config.toml
model = "autoregressive pixel model"
bias = "all"
positions = "sincos"
Rows from block 4, named by matrix and row number. Rows with one number belong to one neuron. Each number is 128 + 32 x the weight over its row's rms, rounded and kept within 0 to 255. All counts start at 0. Numbers have three digits each. After the name is the row's rms in percent of the matrix's.
# gate: MLP gate (model.blocks.4.mlp.gate.weight, 1280x320), inputs 107-213
# fc1: MLP up (model.blocks.4.mlp.fc1.weight, 1280x320), inputs 107-213
# fc2: MLP down (model.blocks.4.mlp.fc2.weight, 320x1280, transposed), outputs 107-213
gate.153 094:147077056089125121121215113135115107139197166148128125179114156146180078141129137116155159141115127023149137111244108141155158125138096105105124120112151135132174118091111145092135116141131149142075116112144112143100161162085143129101151167092120174055134093151207084122117141190112164135140158134139123081114109058117155
gate.154 103:165141129198156074123121111143121083087104124141120070121141122083173176118091174139115179157169072092135149142182138173175175138196066155129106109086143160130111156094111128136096061090140151181129159126144050191108112139114158118147142174123127206142200177077114077100151121126077120161126138118096129142103044090159107
gate.155 106:128136131163120108161142149131119126110134126146151187124126166098149160197097142145126147130129126106125147136120132105184121136130169136183161121115168143136122131169126116117102080118135129140170106113094133186076118124176154111165148123185185123124140115141159115146180120117180162136119169083100095148136162112210121
gate.156 098:108110055144133066185127074131114104095122161134128096130155147150107134107186114099130149159111116178161124123124125076143155170168082113194165087149125164169128140134162108164148081121184163148121183092121119092116148167076085150104118105105095116097144137157072131120124167139098135154124172174120148195099081102203145
gate.157 096:156152155164159170096150175113113146171084118147156096104071109080084088147193143147157109096164121106107130173188158139168185148125095139124128131094125106138130148175122133107135121142081121148191153155143121120113102145167159166155129076082130200095112141140156056104122126121139130127094154132169121096160092125081087
gate.158 104:124186142131123151149087152106135107119144182112221044128163087093122161138146146153099129144130157093159138182148151150159124184127056130142193092113128166134140176150096159185137106150111127089128111135162112128140076083149125153084174143110122169110121049143161113144152068123095118148126110088172220183136123099087085
gate.159 099:139136103147146181137135121079126095193169131109116069185140102194151145124153120148142122184133155139129152146136141138150109099120118170093164111085172161120117153143179124072146090078167133174143145155156102087088118137130126106126110129159123174104130102189170147107113085115121162090145141108117144042109118135155080
gate.160 100:118140145127162175127152126101161131113131127124174125128115106105150134093081111177089130095112186093105139125124194165161193126146105134150140091115169156118095132112083119103143135114189223132145181116077123132049137159136152091097111169130095121129114109113129142111175084186117146093100113151107146144111160126110103
gate.161 096:084113122147148085129173138124187158136132098090132153156133183149136113144152145149155061159190124069116168150157159123217146136183161131129174123109077109159078161154093120085142130126186150184118125127132116126096058168169154083164117154122107130089102131129154142096123140125139119139130174126154128144093117103066098
gate.162 101:115090120117149154149090161100075102128090105129117074102155063106138182189158095160143159174093184126096149153134162133079150142118121140105110124092124129144095135104132181157116077182073133145129143143163094095145091114104091080147142128213121173145166141131158104126123150132166197119098139154150068122117171116136146
gate.163 103:146091089140138158131098164096081064149115166168190089143115103122092196162129123103084102131151181095087129139124132129107132132115067108183102123084151107201060189160143171146108110139145139136097136173153112141189127073171173099169108144110117178147101051160150133085121118131118118137128139144150145132144109086099140
gate.164 095:124095093150122103122076096148119109072166122127203091046125046116053116135137107145146171119156206151118131093134165128134180133144103116137140071123153144174184172124166169082126147144138109154082121160130127174091135084109063108101118120151109116125147167109101170115118164107081135172083127123144132189120075141137068
gate.165 105:160101112178169126145115103139140121124043133115127174139169121114130152120196086172155176211121101087171102123132166111131068196160155155142113120117176144136146112105188103133132063148171130145147124110119089183116125116107081145095140146144092145134103104150125157138140155040129155130159152145202161173136123122183118
gate.166 092:113118110214153158126125126145138113102096100101081129144136142148193151136130126199141151145142116159149168126158127041149109076124108151138164114092126177118187149163129121147157114092151146167183161100130083074144115169150155150116106045162123154131178167101138200127162139117095125176163144148137126143134074129131109
gate.167 096:112134170116152168151118148165099126134088093152132119143156089089119100153092172138118121103179110097131176144158146115146110088112124143178166105169152172137089174151159139156092123145139101154100101167100181142167120142093123045134160119163189115167107134082075185103178115147105124153129153190098145161093061107154156
gate.168 110:145093114112116136128167120171145086056110136144075134119127123089133156130155113132178182130174110104130139120172171054150121165154078091169134095089178181175100169100134131131161145129146118177100117165093091151170089122097121132100118155160135179104133130137151086165143127121121137181173174092163180134105139110127139
gate.169 097:101077137160124127128080134133095133120117174136167105097061093058140170158104116175143138106149094140146158152158176164115112101089104097177116105111152126124140141136124137140108142138142138147102119101086138152126084178117122171153107104100142193102107097168131083113133139104091141154163099109154138137113135103091123
gate.170 095:098104113130110149138084104138131118157121153130080124119174106100177146187177087136118113173144142123113138126109131226151065145156134131128143122091125160132166114157123212167080156130152139118186196181087127208024088136121172132107127111182135080154114132178114149106138152045116135124090140126143154143144096107151118
gate.171 092:118128103154108083162149132162115137116119194117196125169098120060122153095152113168119194146097123079118142138108159151110171122191126129115160103089149191128121110132079162127081108150134151157141153170124104148164137139158165155150100137090164158174123109177137129143144173094108123090107068134163133127140148166103151
gate.172 091:128129130180105096114111122142164119133162157144131097081078159088140155132159105104094068133101108128124197164183156122140149137176105111130104105109155126085159111151090139125156130102089160155122129148110075165119123104138127116154136098073117149121132114070158036141097137101138107064201178119171105141120147169121130
fc1.153 098:124104123130134192099086136173165155157120099157186119117136118088119109114137060141138164102076090151126134064077117154120198116118049110108077109081160167092156072156083105142103093123181095131123219114100071121150124181087138124114160083078117104133119174126134111100089130115124173113068118118116117098140165123134164
fc1.154 101:117166207127090147142123115130128081125139157119116093104106141103211126154123152115112082138087159112137105134125123158105149161127131091095046123099125157186165148119154152110136115194211126112090124079117115167153102159154190066124102157119144168109122123124126166127075125144117123076091155047139125092150133098146129
fc1.155 095:118178131140096085137181116127124163082154149113112106135122143109108150138189167156153160140114118078101129134181124079124148131138131122095172151150164155168138126192055097149117160121078135121101126080112171101182111103197143200138174162072120165045140076107152092163142155120155107139080097092090138127112121116036106
fc1.156 095:120093130118142153116107167126115156097120143109139120165195094160134152123115081112074138090143141099137126140085115093107125135059154053091100139143099131195203110084143123179082139211134075109051137124076100082104101141103146133155120126131070162108074134064188129089148103145113146113096141096121110105128135128148083
fc1.157 094:180066085140165122113083119133099109132136126156108185101144168105119155115166150094095124159104163100174115114143095109109122067138189104098148168047106101099171163077165124147125125141145110125070163103105092129099107134114150110137128071140097114189143131084159121103162153128089089091163147176163052139130152138110123
fc1.158 107:066100127148162152080139116091144116064131141087086176142147129165152080121122121128058097166146108145180129148117105119211140122131121124128142154167143126126125099095152086122150111070185167131122144172178060124112114102169122075118145116138153120157138159140141182134093155156122107172110146139092095149150112169162124
fc1.159 102:136145151098169164186152150119115130152154127148103154139142174129170172116135139124126067105065098131162115111147127136112180175140130077133123105100145168153107095019099180161100123089148081123076154104117107146150131132100142108096094127115128138110159201133135083130158160106070162181141108154128149143153163123143125
fc1.160 097:112132170129167131100125162118114082124134141142086139087091088133087182140183149195159147074166087101115167133081136190179118099111136189112139178159141097123139117087154121096051119064100086125105119116096173114081080050155135101162127166087125149100097105118117123085175130138119149176101063171120155072051114106159119
fc1.161 099:036093146187111140122147087125125160132090165171131099148117129107111105117183142071173136090125140082172096079096139128120137153181093108132121112127143133084149140143172113135177122107107101112134179126111118190090144111097162184122100148100075101018097099117130049178179094101105165130065114077116098142156149171094128
fc1.162 103:169174138148120169130154123125133173124088112112124091109127127158168105110147195106127120142139132111135142177112148060114138167086068139171149139077126119135145128189133196170192095113104147123107133090098191144117162093110122101168167104119131090029089096110142125141102104103148146093191129049157160128119059111124107
fc1.163 103:156108127143120087149131174098141216118140150143038142124119122097120148179094105205105101159168095122099139101149159187126125144101101120080163127089168147106152107113166100079132096097122166148117150091153173125110143095163159179149123142186129124132136174183118068094178117085117123162136158158188115097088113074139131
fc1.164 101:109141126122143122103077150150109153112184087156141076076151096120131176109108130172166081053144136133124163144135196138156142162109146090151117113094156115139100174149154109043138124144141126147094103136095174155122121140145112084078082142112081089107090121178138168125137151127054121131067117133082155190175176179115102
fc1.165 104:145157153166140171064160097097138151144172092070118096148126108133125121063078199129109104123154125155128137156123117137137142165190145162130151145109062113117175153119124118091147115089097137154148145123183202167080090149097150088174125165141143052131102106107123130110202107105131079132115138116100178086110147138085130
fc1.166 087:143103146168163132100120100156053099150064115112117178105147125100158142095122130065118090138076098146133135120135120152178156093187159141098149128118085170125092127125156128152112184139164112187186166147193108160122114137121145034135107105151110165085100165130132161149135121126188144104109190219089141075137114135150118
fc1.167 095:098141132158116200107203148146128185151129114078154177116126144156105130172153155151134134160136161081115150142114152079142124115178154152144109123152143081153196079111115104149179154105116152140172142074165105055090183099110165158205108176172137138125095119156124175130118101114135129116099082096107088090153178140086123
fc1.168 102:118129098081132057167135124167137151173114129142125105105114141080071132119142105184117142101042111130103127148128138195115153109143141144152117122131134122124152164198099144117121088145115162168119082181072167108104123169128137183164078101118115102204110098073152128145193094167154118097126118156131023131120150109172214
fc1.169 104:098124174128109161179172158191126133107097116123184147110107129124148128162120109177110138151148125166187152102090139129133095101137111120125178112119140112175130191167072097184136155170118087123142125111102129136111101136146138136135132124183118161153065094162106143150119153153160175174161146132170174100136104099072126
fc1.170 099:118128151125152088127168153119065136108121097099141117113170149090112195182084189116142096096109103146148143177141142137134104170173137113145168107166142156135164139117150157088138102138065084123125138133173143123180109100143090153127111177171152120126103111149177151159173126133081108137107165142058161169114122129059134
fc1.171 090:128160149080162169096148126125133120121130127126074148177115116119116111098095148081106146104155138108083124123099112051116125120073110142137139179148110059075102134188178174120150120132115119082069069102121147066200117120147094140123161082086164143098160137070101168132146094086118089155138101174173135115060082098119155
fc1.172 089:197132184123106106125111096110093100118111109152107072117116059128151209066145096163130101129113144169115116124144121098078066111084099151112104163104167091104142086098186073167161059137078113112097129092153148066144148092127081117117120107170101081166096084132066123162142097116121157136152140171113137132165154150133120
fc2.153 094:160192118177114106072075104128094112165162128065172134127148134185100129102162139130129154111108096192194153134175120170148122150148167155084167135118130129113215162117133121104058133157144145124100130140132123111140156085114190070173155151142092151166128156098129071156114181097081050065180137127199107104155115105133119
fc2.154 102:071107116126103068105190115129144111099102193100120127154098111179088116117054183140166130111118116151135198160143102104124126147155114114144147144137112113126187155118085130133084095106112158090119131100116154101115108085105164097180111134174176127099069069087091070106125118113062091092158117167141145175119118150073112
fc2.155 101:147118141094087095147156110117143117154058133127134150118163133159152165084126083141105175119118157145156140162158055099128139096094183145150115204144124142132171121160142158184093114163056152088170148082115129142056169134097161121152173142135162083159110120118128147171078153086105101203173073094097102170171235123154197
fc2.156 093:124163126090090149118142148108187148088120071101130097104065093130168118165129113161067080172150120194089159144132114148111113090096077132151188158098168128114157118109121048135146088166157168107074104142129098078181155218133172113138123167102212064121199191201064115153100095191137141131134110131142159112119109118143150
fc2.157 094:066119154110087149150049152107184147103110148169091132148140059143120087126100167145132095090131156147124059140144132096042120109062139115112121159162161165134123075180124169156172143117054111094147120096059138071065158151116143172123175089140148116129088122146154140121114092165081108121155129143140160134102145097143133
fc2.158 106:086149151133141118107107079100145093164225113110108175152103154132119096185106153125114108152070121070149163163078120123157129145149164121121101186133105111099142163115137092128113106166131110087156144062154125117106092104124175113157123151129169103061125159083114175194125140071118148158116138144096123141147105110138103
fc2.159 103:143105122177117135098113147134154103148116197202096141103121144122115186111098130107185075112109115075154103130144191095121134134060128128212080083125081104150146137089142121163197151073126144126082091122073057123115112108189137127114082107094111150151083096146150150090168146121207179134132089112112085071154098113120048
fc2.160 097:166131125128082152090160093099143174162116192108143114141100078137084096201126154148087127120137115167147162189105126113204119153132104125128106117137113118144151214177090132124156211151088161137157181138148112078079047120110152131116153102150165113167134098123092108146113155134088118048119164131141137094100089146100141
fc2.161 094:127103127121136162212204108157108135099080173211182176163175133101132127114171119155133157097081167128105116172115101138087106107146135127135136121114143146120117045147066117125168129135143182129139101184137078101143155155101135134055146102124113136163102085099112103104165101093159169059098126096095135138098123091128193
fc2.162 108:115166109121163163118092138105160136162166115133143165066107133060187136172179119222050132120123120111124133143086130125160094071116131182137064140116172161123163130134107120092144083143138160112126145154172056174131110142111198144123172112079175134150140115124183179170127097127172148116113123175151130118112183084088171
fc2.163 108:069149094100163130158116098164044089051131090102132079147140162149141099185132093124117117112096129109138111100192109091110174117180100138103110157124113119122125131080133150095159087139149090111136053149106131157149165179134102111103090191094132090101196165160185074176054160128170162133106122114153127121116130164144154
fc2.164 093:156097144105166163097121066129139113109091167093097110145100179208114111126152111124177137175101168136128103131168114142077104111129113126124095162143138113112139081154145126122043140097045164108149132131162130128105206045131024179110113136143110131205157227166161114128150169098111115089134095143126123118108136141108126
fc2.165 106:182175118168113072097069098146180102125048151126097166076071163081107070147166126148097091112208157137124087102146167114068142107127087084142126086098164172159135119090132078113076103145149152150121137127093197094124147131122152141135076105150132132140110127141159116143178116131104063172162180140138115175164152154166137
fc2.166 080:137118129122158063110112161148146143118167083139158118167113148088169122126108096162121140139114066129188114100122119135104103191124144165137117123090105092101097169126099144107178116163125074141113115116094141159181148150139124048133139191091147130163187140181139126151064152141103100135171091084169122187167161111064118
fc2.167 093:150138170103068085155135156106143144171148105110192135140070097163125095049137157122125154097130171189150166143157124222142210148149119113170176126075140102165142136158093153116162076152145138126096121126159165118162134165164122123124099084122141085059149176104074133133138091131100161103120172129112123138140080141151072
fc2.168 108:119105149182197149091118106098103146104073163119144141144147103171075109163092069127167182076084158119144153158163155112109180115130111121114106112153116132159116122122138113128184129026096098143161101119084090085101091116122084179096089122153092200127153113103141147073102172127125131064132120111105119175114157163187087
fc2.169 106:186107085114114115173131132152126130140169121146141056127191157125141096156168124112096086148179123083100132118120114111056122148160121115100102135128054155116123092128111110112146132097112147148146176163098102070174158168110077166156139096125110115157173171079102199126158119124082106114077188203122083142147139176221067
fc2.170 100:141107111140106109151070143128134162207189054117080120104119152112131093156129088079171090148175124082097099123152144153113143157145138134155060137092095159146175098079083068104122131103185103172197170142144129143136137148168170101155133198114120072167132118119138080138114124146109142127147112140083129138185148141131178
fc2.171 085:179124128129117121141104069100072092077141108155115126138099121116156152102158140166139111189166150119149114096173155094087101145138115115134080154087114141099147052133116082123089138114133201102130125098164090119116255106119155175061117111109104110150144108102158089178065145136176177148118131106181159132142091141117117
fc2.172 080:133127155099095138157144112138129130129118108140164181161120188134157145107103103114146137134120150111137060107147126150108174125130106151147184145108173148132124096175127167087098152186154177086115089119125137144095255159125125122103170151176177055132151123103096118221155092150180191136151124092115064117122109062135078