Rows from block 4, named by matrix and row number. Rows with one number belong to one neuron. Each number is 128 + 24 x the weight over its row's rms, rounded and kept within 0 to 255. All counts start at 0. Numbers have three digits each. After the name is the row's rms in percent of the matrix's.
# gate: MLP gate (model.blocks.4.mlp.gate.weight, 1280x320), inputs 0-106
# fc1: MLP up (model.blocks.4.mlp.fc1.weight, 1280x320), inputs 0-106
# fc2: MLP down (model.blocks.4.mlp.fc2.weight, 320x1280, transposed), outputs 0-106
gate.636 098:114138123075112156175121103102127147125116171128130157136126138145122182092170171100139073138165124148128128132126124107124140139091153151151118139134157093144130114111117144105162147175162101118135122117120117139136116104128112132132118139140101109097134126136102085171098114091135092080104105147131127130174124121142138
fc1.636 095:109112118103148104082107123112148149128127121085112105139113078131128079093154106101149141119111136137107132155121125109089107158097117113158104196148109152114117146164149161115138140118156105128135082130133128146179115136171136110133157136138102089121123133145136103136110132097092105156161119111151156138115156104099129
fc2.636 093:119180122118102139110168086142114128138128130143085114148120090117133130117101156119112133160127135105127156111118115114171098154163160146101105112141115148144136150104136082159157136112180125151087123125092114111113100142123117146140124167152110101110122116116112096133148126105153128143116118104139099130129108147148100
gate.637 101:149083110125135144168114146134110142129123173148137097167115104126143147154131169134128122160093162131141133188115130094110154094192144145167086123113138102140160107119152167111155111147109159159123115140146140121125162122140158101100136118130138113154101114111160138132127130138114093145095140138096142123144098125149126
fc1.637 097:174119170197103101122116102119087115110110103122138111107136138140152182113119070098134114134147141122181142163120115148124102116124152162120056094123133144152142137134089115162144079107101143104139135146122095133111157130165137129109130130116123131127137132135115091099139107155116103147116151157097113134133140157172118
fc2.637 101:095178132113134107124100139130152133136125101142157121147131150118112122142150126092099117127091169116090161097137155138108109151168091133096146108132113133156102137177098136106135142107147127165092122116104145152140153166090136159121139132127146119148167160118175111159146114144113104143109095143098117114156179107099095
gate.638 099:131119131114105139134116129155125130101090156141168108171080110134095137105139123147125069182127168158112114146146150154104142132137151108142124124135133120150147110147121123141167137162137157117130113186140157114176112157160130136144118147176090119088098116094122115135180109128134093175107152125109153131123126136139125
fc1.638 098:189103095112085094094099126096110142130138140139113139153135126063152116098145131125138152162152195150123135145112145133113118113171144116122084102109159118134103102161118172098098119079115163148142120170151112110095113128114092150160147101118117082149154107100148142135103147121120086143105143127153120133153161130120135
fc2.638 107:103156132138119116133134116118134073149132119169145142078193145145133176127131114113049105135154105102119135097104150127134120118153129134119104161125148159103135081171137157122104163085143146100105122137144141188117152142085127127148139132154107104139143113106117146130117145097110133161146144173139112092106157098159074
gate.639 100:129124136138131134151131154127096154095091144143128103151141121123150135133133075114130133157142159131109149156125150140106114121129103117139143112104141171147115134118142172109143127112167107118115165158133212124122131163182126122140117134099115101131130089135168105122159105130143105141127126120104094112144104071137143
fc1.639 100:090163129155128136166122146166142141100113127164130112093146137126133097103149102109140133154149124110134137098182141099073164158164088180151132085104105118101123131116148146109125135146141099131107147084118124139129131158146120123128115118099125123121130161116106134144088128103119144118146092124117143130120121112114152
fc2.639 106:123162142121114124128122110120143100151157123113126170100148112148103091118154140108114113089164071135128115075110119116108135115125094128118151113109070105169132139120118083088095145138086149091117108127174090139091105130086099123128092144111147123114135121074084122148095140087103157108125143136121159150116127131094170
gate.640 099:187113094108092109137163133143150146122202169134163162107086106119121087150097111130142100143106141161134109171152132134115158132126141109142106152134147143139126173108125126131165140091117138121093107153127157091186093110100110082135110137154104164120122127154108078096147106131135136141140156113098133175174155129158147
fc1.640 096:105121100120154144079107143170132112104173118126145148151145146124113081099105126130175128104123084112160102114134105124102152107159109122132125093137148163154118131098104143173095076102149133117111092120110154113124140145151168143144127104124118171124141139161140176133153108136140098171144112121097155169148106111135117
fc2.640 092:094198165162126158061128109147106085169101136133136122142140097101122142087151129147099103161143153120142154100120139091142091130126142128078114123186112182139164144121147099128165144114132090135115093126137122114127133141095147109128155125149143135162136169115119082105113087129087133120118145108099128114142108126145085
gate.641 103:110095126122099147138124135142136146113157144117161108104122129108093085091150156135144120128104096088107133155105137124146099082161119109145132154161134088147143135115071140094137140083132128100102182152137099118092112123093111138150126149122135195097117068132145132120117076136113122151116154097107127143150147137129103
fc1.641 102:150133132071147174102129124089103119130095121163140074113122151144113131155120119093127160116091071090133125046159135142102133137119095132125108108108099104122122136141168119163164185177140114144157155166146141128141160133141136113095127109149174144153129119177126104091106130115144121087143125148068096116115117175127116
fc2.641 104:129116184130092136111142087101119144116131105089123114127102096113150134161128169140150093135153166165093116097130121117144165129129109125143128117083129114097149182120176111167121158136144122137092144105154107124099097121146167130129099143150135130159140108114129120149091103155165127119120175131147134137112097129109140
gate.642 101:173119128163089119099114152130124131150157126122135103115160162113114113115105126107101124186134135163116124102177130134153126116093124134136119121144131087119103101092148135122139119154148193122137147145135149128141125131185139136143146112158082125118126113171098149148128087129142129164143150131157107085130083162147147
fc1.642 104:146119093134109129109154107129116160126146133103121105117119120150154105077136129122079126174146155111135183121112103097155129164123094117152141121103140131137121160114136104142127146122115149183077078140181124145149124155168141131130158152135136160166120123154142112158131104144112144117149110123118119080106087162129166
fc2.642 102:131156162134132130145124144109142140105113123117146114127126113123096079150138130115157139111128118126166102110119119143138129125109133147117164152100099152099102090178081169141149153133161118143172137138097116154121128119125078116149133122090106130114177107073156139111124162106157085111103135150115097126148150087126087
gate.643 104:115079160117139152120076131146051127136099087092145175148111132124123131142147126174114116132102175160140136168165140108110155098170137139107142122135122118110121137157138167111130124096120126130121119160171150126170136164178160106089142103154128125143098118117108133138142087091123147153142138139102143121123146142142157
fc1.643 100:157097117123152128125119119144173121109097128110126155135094136075111150172104142131155126147145113116128137171093080133169099134129148129116136092136119127163134154117073128068139055120134087098113116102098149136160111116123160159107125150138116162098142128103159125132149105154110106121118100135162132133158139067120073
fc2.643 099:098118168116144176111080106116127123123161155083117153162101088163130103119119111170107123143168117132104123113129117108119156147126160099080162088110125096130092153112114131112146123132088125133117158162162151100093135098172144122110153111143128112131105096119144139128135086122122157093131193123119129097156126138121131
gate.644 108:160101146124150116120119090169115145096148123165138133098131161115111173075122140101126119122141117181155120138105163122098095116162089126144165128090103127108148132114134172121153114128120120120108121162134138133148130141142130138144121132166118128138101127139167103146136095148143120135111115130100138133133146141172134
fc1.644 103:110133168130144099064152123147114097120132067141143122113170108111113123103108152129133158112118079118144138098070088138116097135129083097158135129130109104132104107123148129107114147117089112120108135113140188159098165132152176188170151104139123128123141108197148153142079109107143120107165118135153132149120154165119159
fc2.644 116:124167091097149153100113163106117080158095117115138123147132131140138139138168163177101130126119134079117116113181112111157117148117137125101123126138119131144123100170117101139121132101098116125159126143160098135131162100105144120071176145092155136152120091101169141118116114124108149102125137144123149117101187147170106
gate.645 103:141123203121098116140128143155094161129093127086145128139120177117141168130112137139146112113147092139111168177099142088125092120195155127130133090132160101136152102116185128098142117119171197137159168160145110117094118157176137178177158165142138118119103117125047106153107136123150121146129128098103118158133117140162153
fc1.645 103:133085153145140057121138120159191140144130109122111188095135136149133104107102118101148114144161129129103132115136104090125133143143162161116156112159172132091141127098137087108133123140125112130120116131164132144114109148128163149112135101173108109106078107133115124104130127134125140128158103135141156131128109142157140
fc2.645 104:142139135131109126130129111119167156130135116124112153115107069127117124116118163134142099115086145186150133121142119141120172142104193134137138098125098097151129125156146119161129141162126141143125158187125102102161112106109107122160093164107130098108117134122108146142137132081157124101121124088143114129114139141091174
gate.646 103:189117138112062131149135104121134126102094141093141102124120105140125152138096152111130099166129137122097117127111162174113120122130088140151124138113181083127132143156131119164136133115164152105121122121143153132157140151105134117102103118134110102088121161138123148163103107108122080173070128154102138144168139115135121
fc1.646 102:107134152189184110130103126107119112126143151084154139127092125101110141157106084140133153118187129131135140153146117132107137157148115187138193106086107130143130120084095161087169129127127135110147118132128131141116110120169101126101176120115149171155156137113079132132092151176118132090133114120147148113142114095129165
fc2.646 107:153139105120088115103126154112101136146144156110143127125135111128129116088136112104111131116121158166112101112140137124131148104121151114120149121125121114118103083129097143101120110105145167164144152178083144113121138133111128095116149127119104147105155098130152132125176140134135102102108096178080118114134145143145123
gate.647 095:129104157107165142146099117173115142138154089087154162134101144183147112115144120153156131119154129137104144120122127121116094165153181160109128115143122093122145081102138123113120142173079140125149132160153129116133120160146094099170129154159165111135105153096104142173141158110139143161153178105142156133113143149136135
fc1.647 093:073132130131122089096165137066135150133089096128125086107130115148117120132148136153110122085078125102117146093123144121157153152094143103135114213192151139170106112142133151101162128113148128123121131130113167131151165143188115185136148130133122126136142099175118101156112111128150139108142125116125142118061122152161106
fc2.647 090:130119142081146109130135108156161129109144126140143122124120092142134165145122092117132138143120111140084116153164118131109165097182086128151166065110148128104121131079112091136155141127135117117036122126130144115115108119120112169161156117125117104171155098151150116099136087111127125123067124097116135147155146117115146
gate.648 094:094135111173121088143102129139138137129149132107111109137155137073142088145117181191144125146146154115134125177139136116138160134090076072123155117131150105127142121118113115096133153130126142125130150129172112133154124135151073150139120109100121200127112121082117115141129107135112145141124127105140104115159132132127128
fc1.648 094:136143130120155129112129101114130153119127098157152153159122081092136117165160142146168134107068140128078115105152090170092123126126142101152112146118100092143097107142122124131116149098144144120127107139131161130125140119133135133137148095149138132133170158156150112093123124146123117109104156094127125106151127087120144
fc2.648 091:134111125161140126108122117130148119081171151087144104124131120128106126135164115112160117117183137141125097115143116112095142101080125138141106126135127154136136140093102146122137166127122193117119110124149139143086117157171174126133143127108161150104123112138154156133124103159112115078092130103123120103153106139148174
gate.649 105:164121120113152133129134071129149148123117121109156117130119095127104183149162113121132104131171122106152109116120112133162159110116089078145097120122140121139105135123136084079173116159148125153115143151161140125143161141149148191134102144138136125114142103148098136083097111135151111104101128115095116099134132126164138
fc1.649 104:104131168122144146125115129141133092116121120118160113102101097107113167137108134130165115120109121128140107145144189167107105127164158172112130107124089126129124153143141110153158094162135082110135130106122117135097150144143145152076174119148140140156157129142187104101113131147131125136148124077129140152122102127117090
fc2.649 106:166121146127125085119135120082149162123137117153145121138129152160127138123140130104153108140100132114112161092112150126143200108129088151164167105119122119149104096113109153091151147138121146149117132171117148140132126140116164131140143143139124122135142101165131145141153137148132073156099096146101151113153145119089156
gate.650 099:120100085096107155147079150119094121128155173095122141106096150128117119117114111134144106168210142147140095130122145118128131119156121148132147088073121137101117130150118138105112136126116121081127111187203118118095130153158120144133171139157130155136123128132155153169096088134109140129138161125116137126152142078181121
fc1.650 108:123112117140142168176104151101182095160164093089108136130176131080113155101154129140075123081134127131174106183078111108133139141134123122105101146158141192100091092166096147138158139162095096136143114147126123133141143142123120152113153182145158131110117124131116144158106147091119155129121133110128129113090148138119125
fc2.650 107:106120167131087139150178128147107179087120158131105103109113120141149095157092141125156127157144128147116100121162131143126135096128129140155103097066139079129129143132164111145152157102136112155106125124118128135136104127123131154162097110141117133148151108123098139111119098123168100127105181143129102188165159101138154
gate.651 099:156139143122116096118169147136083104123138130183156157137133125128111120087146132158125127125098113109172119182152156135134179107190100105153149122120127106102091126123108142034111130143138134113103120137134151122127121103142132125131187109096117141126114148154095167128091078103152131133127131125134139110130125105116148
fc1.651 101:110133148133157140135101082127116172140133151106098102149120132127120194195107125158082130157116155187124084114081124129141138149104142142114141115128146141176141120167113132107175152140154160136125118132145130143112141149141110138150140123144167116120143100115137097116095120122136133108127154122129121077119094133131107
fc2.651 103:134096120127144086138122081104096128056149113120169097127099132107136122099123114128142095149157134149149120134123109125120153109163115170142106118096149119111128144144122177128139077103141128139132145151137100127103121128162150074110099074161129119095131134131167133133200139170152150148133135151171085124138107117144089
gate.652 104:195089163110121126079158116119109105067073130173145123123147145088106091084172090102109146118085124105155112127154122125138120077165091115152129123175152115166094152122097120098138132098096148091092137134108128097185156145143065142133103102128109130073106167171126125143141086134123131119105141144087158140138128122152126
fc1.652 102:082122160087125083109164137137111129140148118144168124130141116120115140112110145123128133131134096117127085144172073116100101145167104127136155131125103113124092108135137137083118089143106114150157167110132110121143166128138162152112101119149074090128130145107119122133124125125093123107113133125188107138138105108070148
fc2.652 105:134115099176101116115133124104129112133132102136163158126132097170100103133093137107133120121070136112126188124160136159128170137100156178132122150154097128159098138120138142155156127166142131114130124103081119118111143107145097126124122108139144151074167140137128117100157169117153121161143096176091145115139116146128129
gate.653 095:112112142106097101116139124137101143093083087060178147128136113122128156108169147106142134142110129108125130119159127171111145131092142079148121107107154138160089093119134126149096130132083130107120127120156160140157124143155183156107099117116151109098137125157111161160139141144145135129145170161111133100125142133120091
fc1.653 093:139130128125119161110137168125143118135109108114144133145113137086124107117128156137109147124083146101107142092165154118142138123124157131133149126111099097107075084168126103115100181130178135098144169139124182129156131111106111150139132173131121161151145081162135114151156179138115115142133120157092131119135168120103102
fc2.653 086:149128133176188144156140139098132120133104120116115114143132091126121166137148109129134120056126160109150108138137150165131127112142096108106094142148149167155126107108087158131110134162112154123198116086111084132177141114155124115103145161089149141118136152109091173118106132152142112113089122095102108082099114102133159
gate.654 100:145117145115116127104114140141079148109110156089139143127091120143107181147082129098142096148110149126115159128119159145074156117106113175147084115088132121143132123119134136150104174131157086121132066143136168104175105153163182134098082153143147073092118140102153102167154100124131076179127145128115150130169178081154091
fc1.654 106:169155156131162120124160138136125143141146088103096175124131116073135112116102122149111131056111115127176118138114138109159090130166135136121115129116135161195140117147136100139128098109119100163153145128082074079086119111070120114121114131135163146168119095119119185120150175173150138154117124112151161151097117128172139
fc2.654 104:157129156115127117118107125114108149132065154134111120140157169100125149135136110108132120156137154114114108113133126082134111110091104141120128091131140150106120099190087175140142175148111128098144116125132176109127158146105176142150118148132170129156116127133112188134116151088121110117110155133111113123152155103149109
gate.655 097:172117134154190142173110127136119156091129112111196194110109127164116118113093108112156114113119108092121106157111120148127122118148180126164182102117154122117124094097134125144138106086101170125124110152136194092119088144133140121146128115173168142125160146153134133164161150160125085158127140140098141131159133134148150
fc1.655 099:122139114093118152152094107082148141107116144137177097163123155121133088099130089106127130165132138120138142079170111108108129182148113134142134150133182105159134108188133119166129162134132128138122129143155123109108123127143098157120119177131130102123113119119161134182138153128116067140117108122090139111144146164129118
fc2.655 095:137131095125118146140118119125118100095085131100119105132115131115197089125154144139123130097115080138110130142104133172113095106102103111126140135095096118128141138111096137131124129123099120132141137116144126135108120118151110148115159139070149138106146162095137166094120138125136139087127175115092093135108147137095117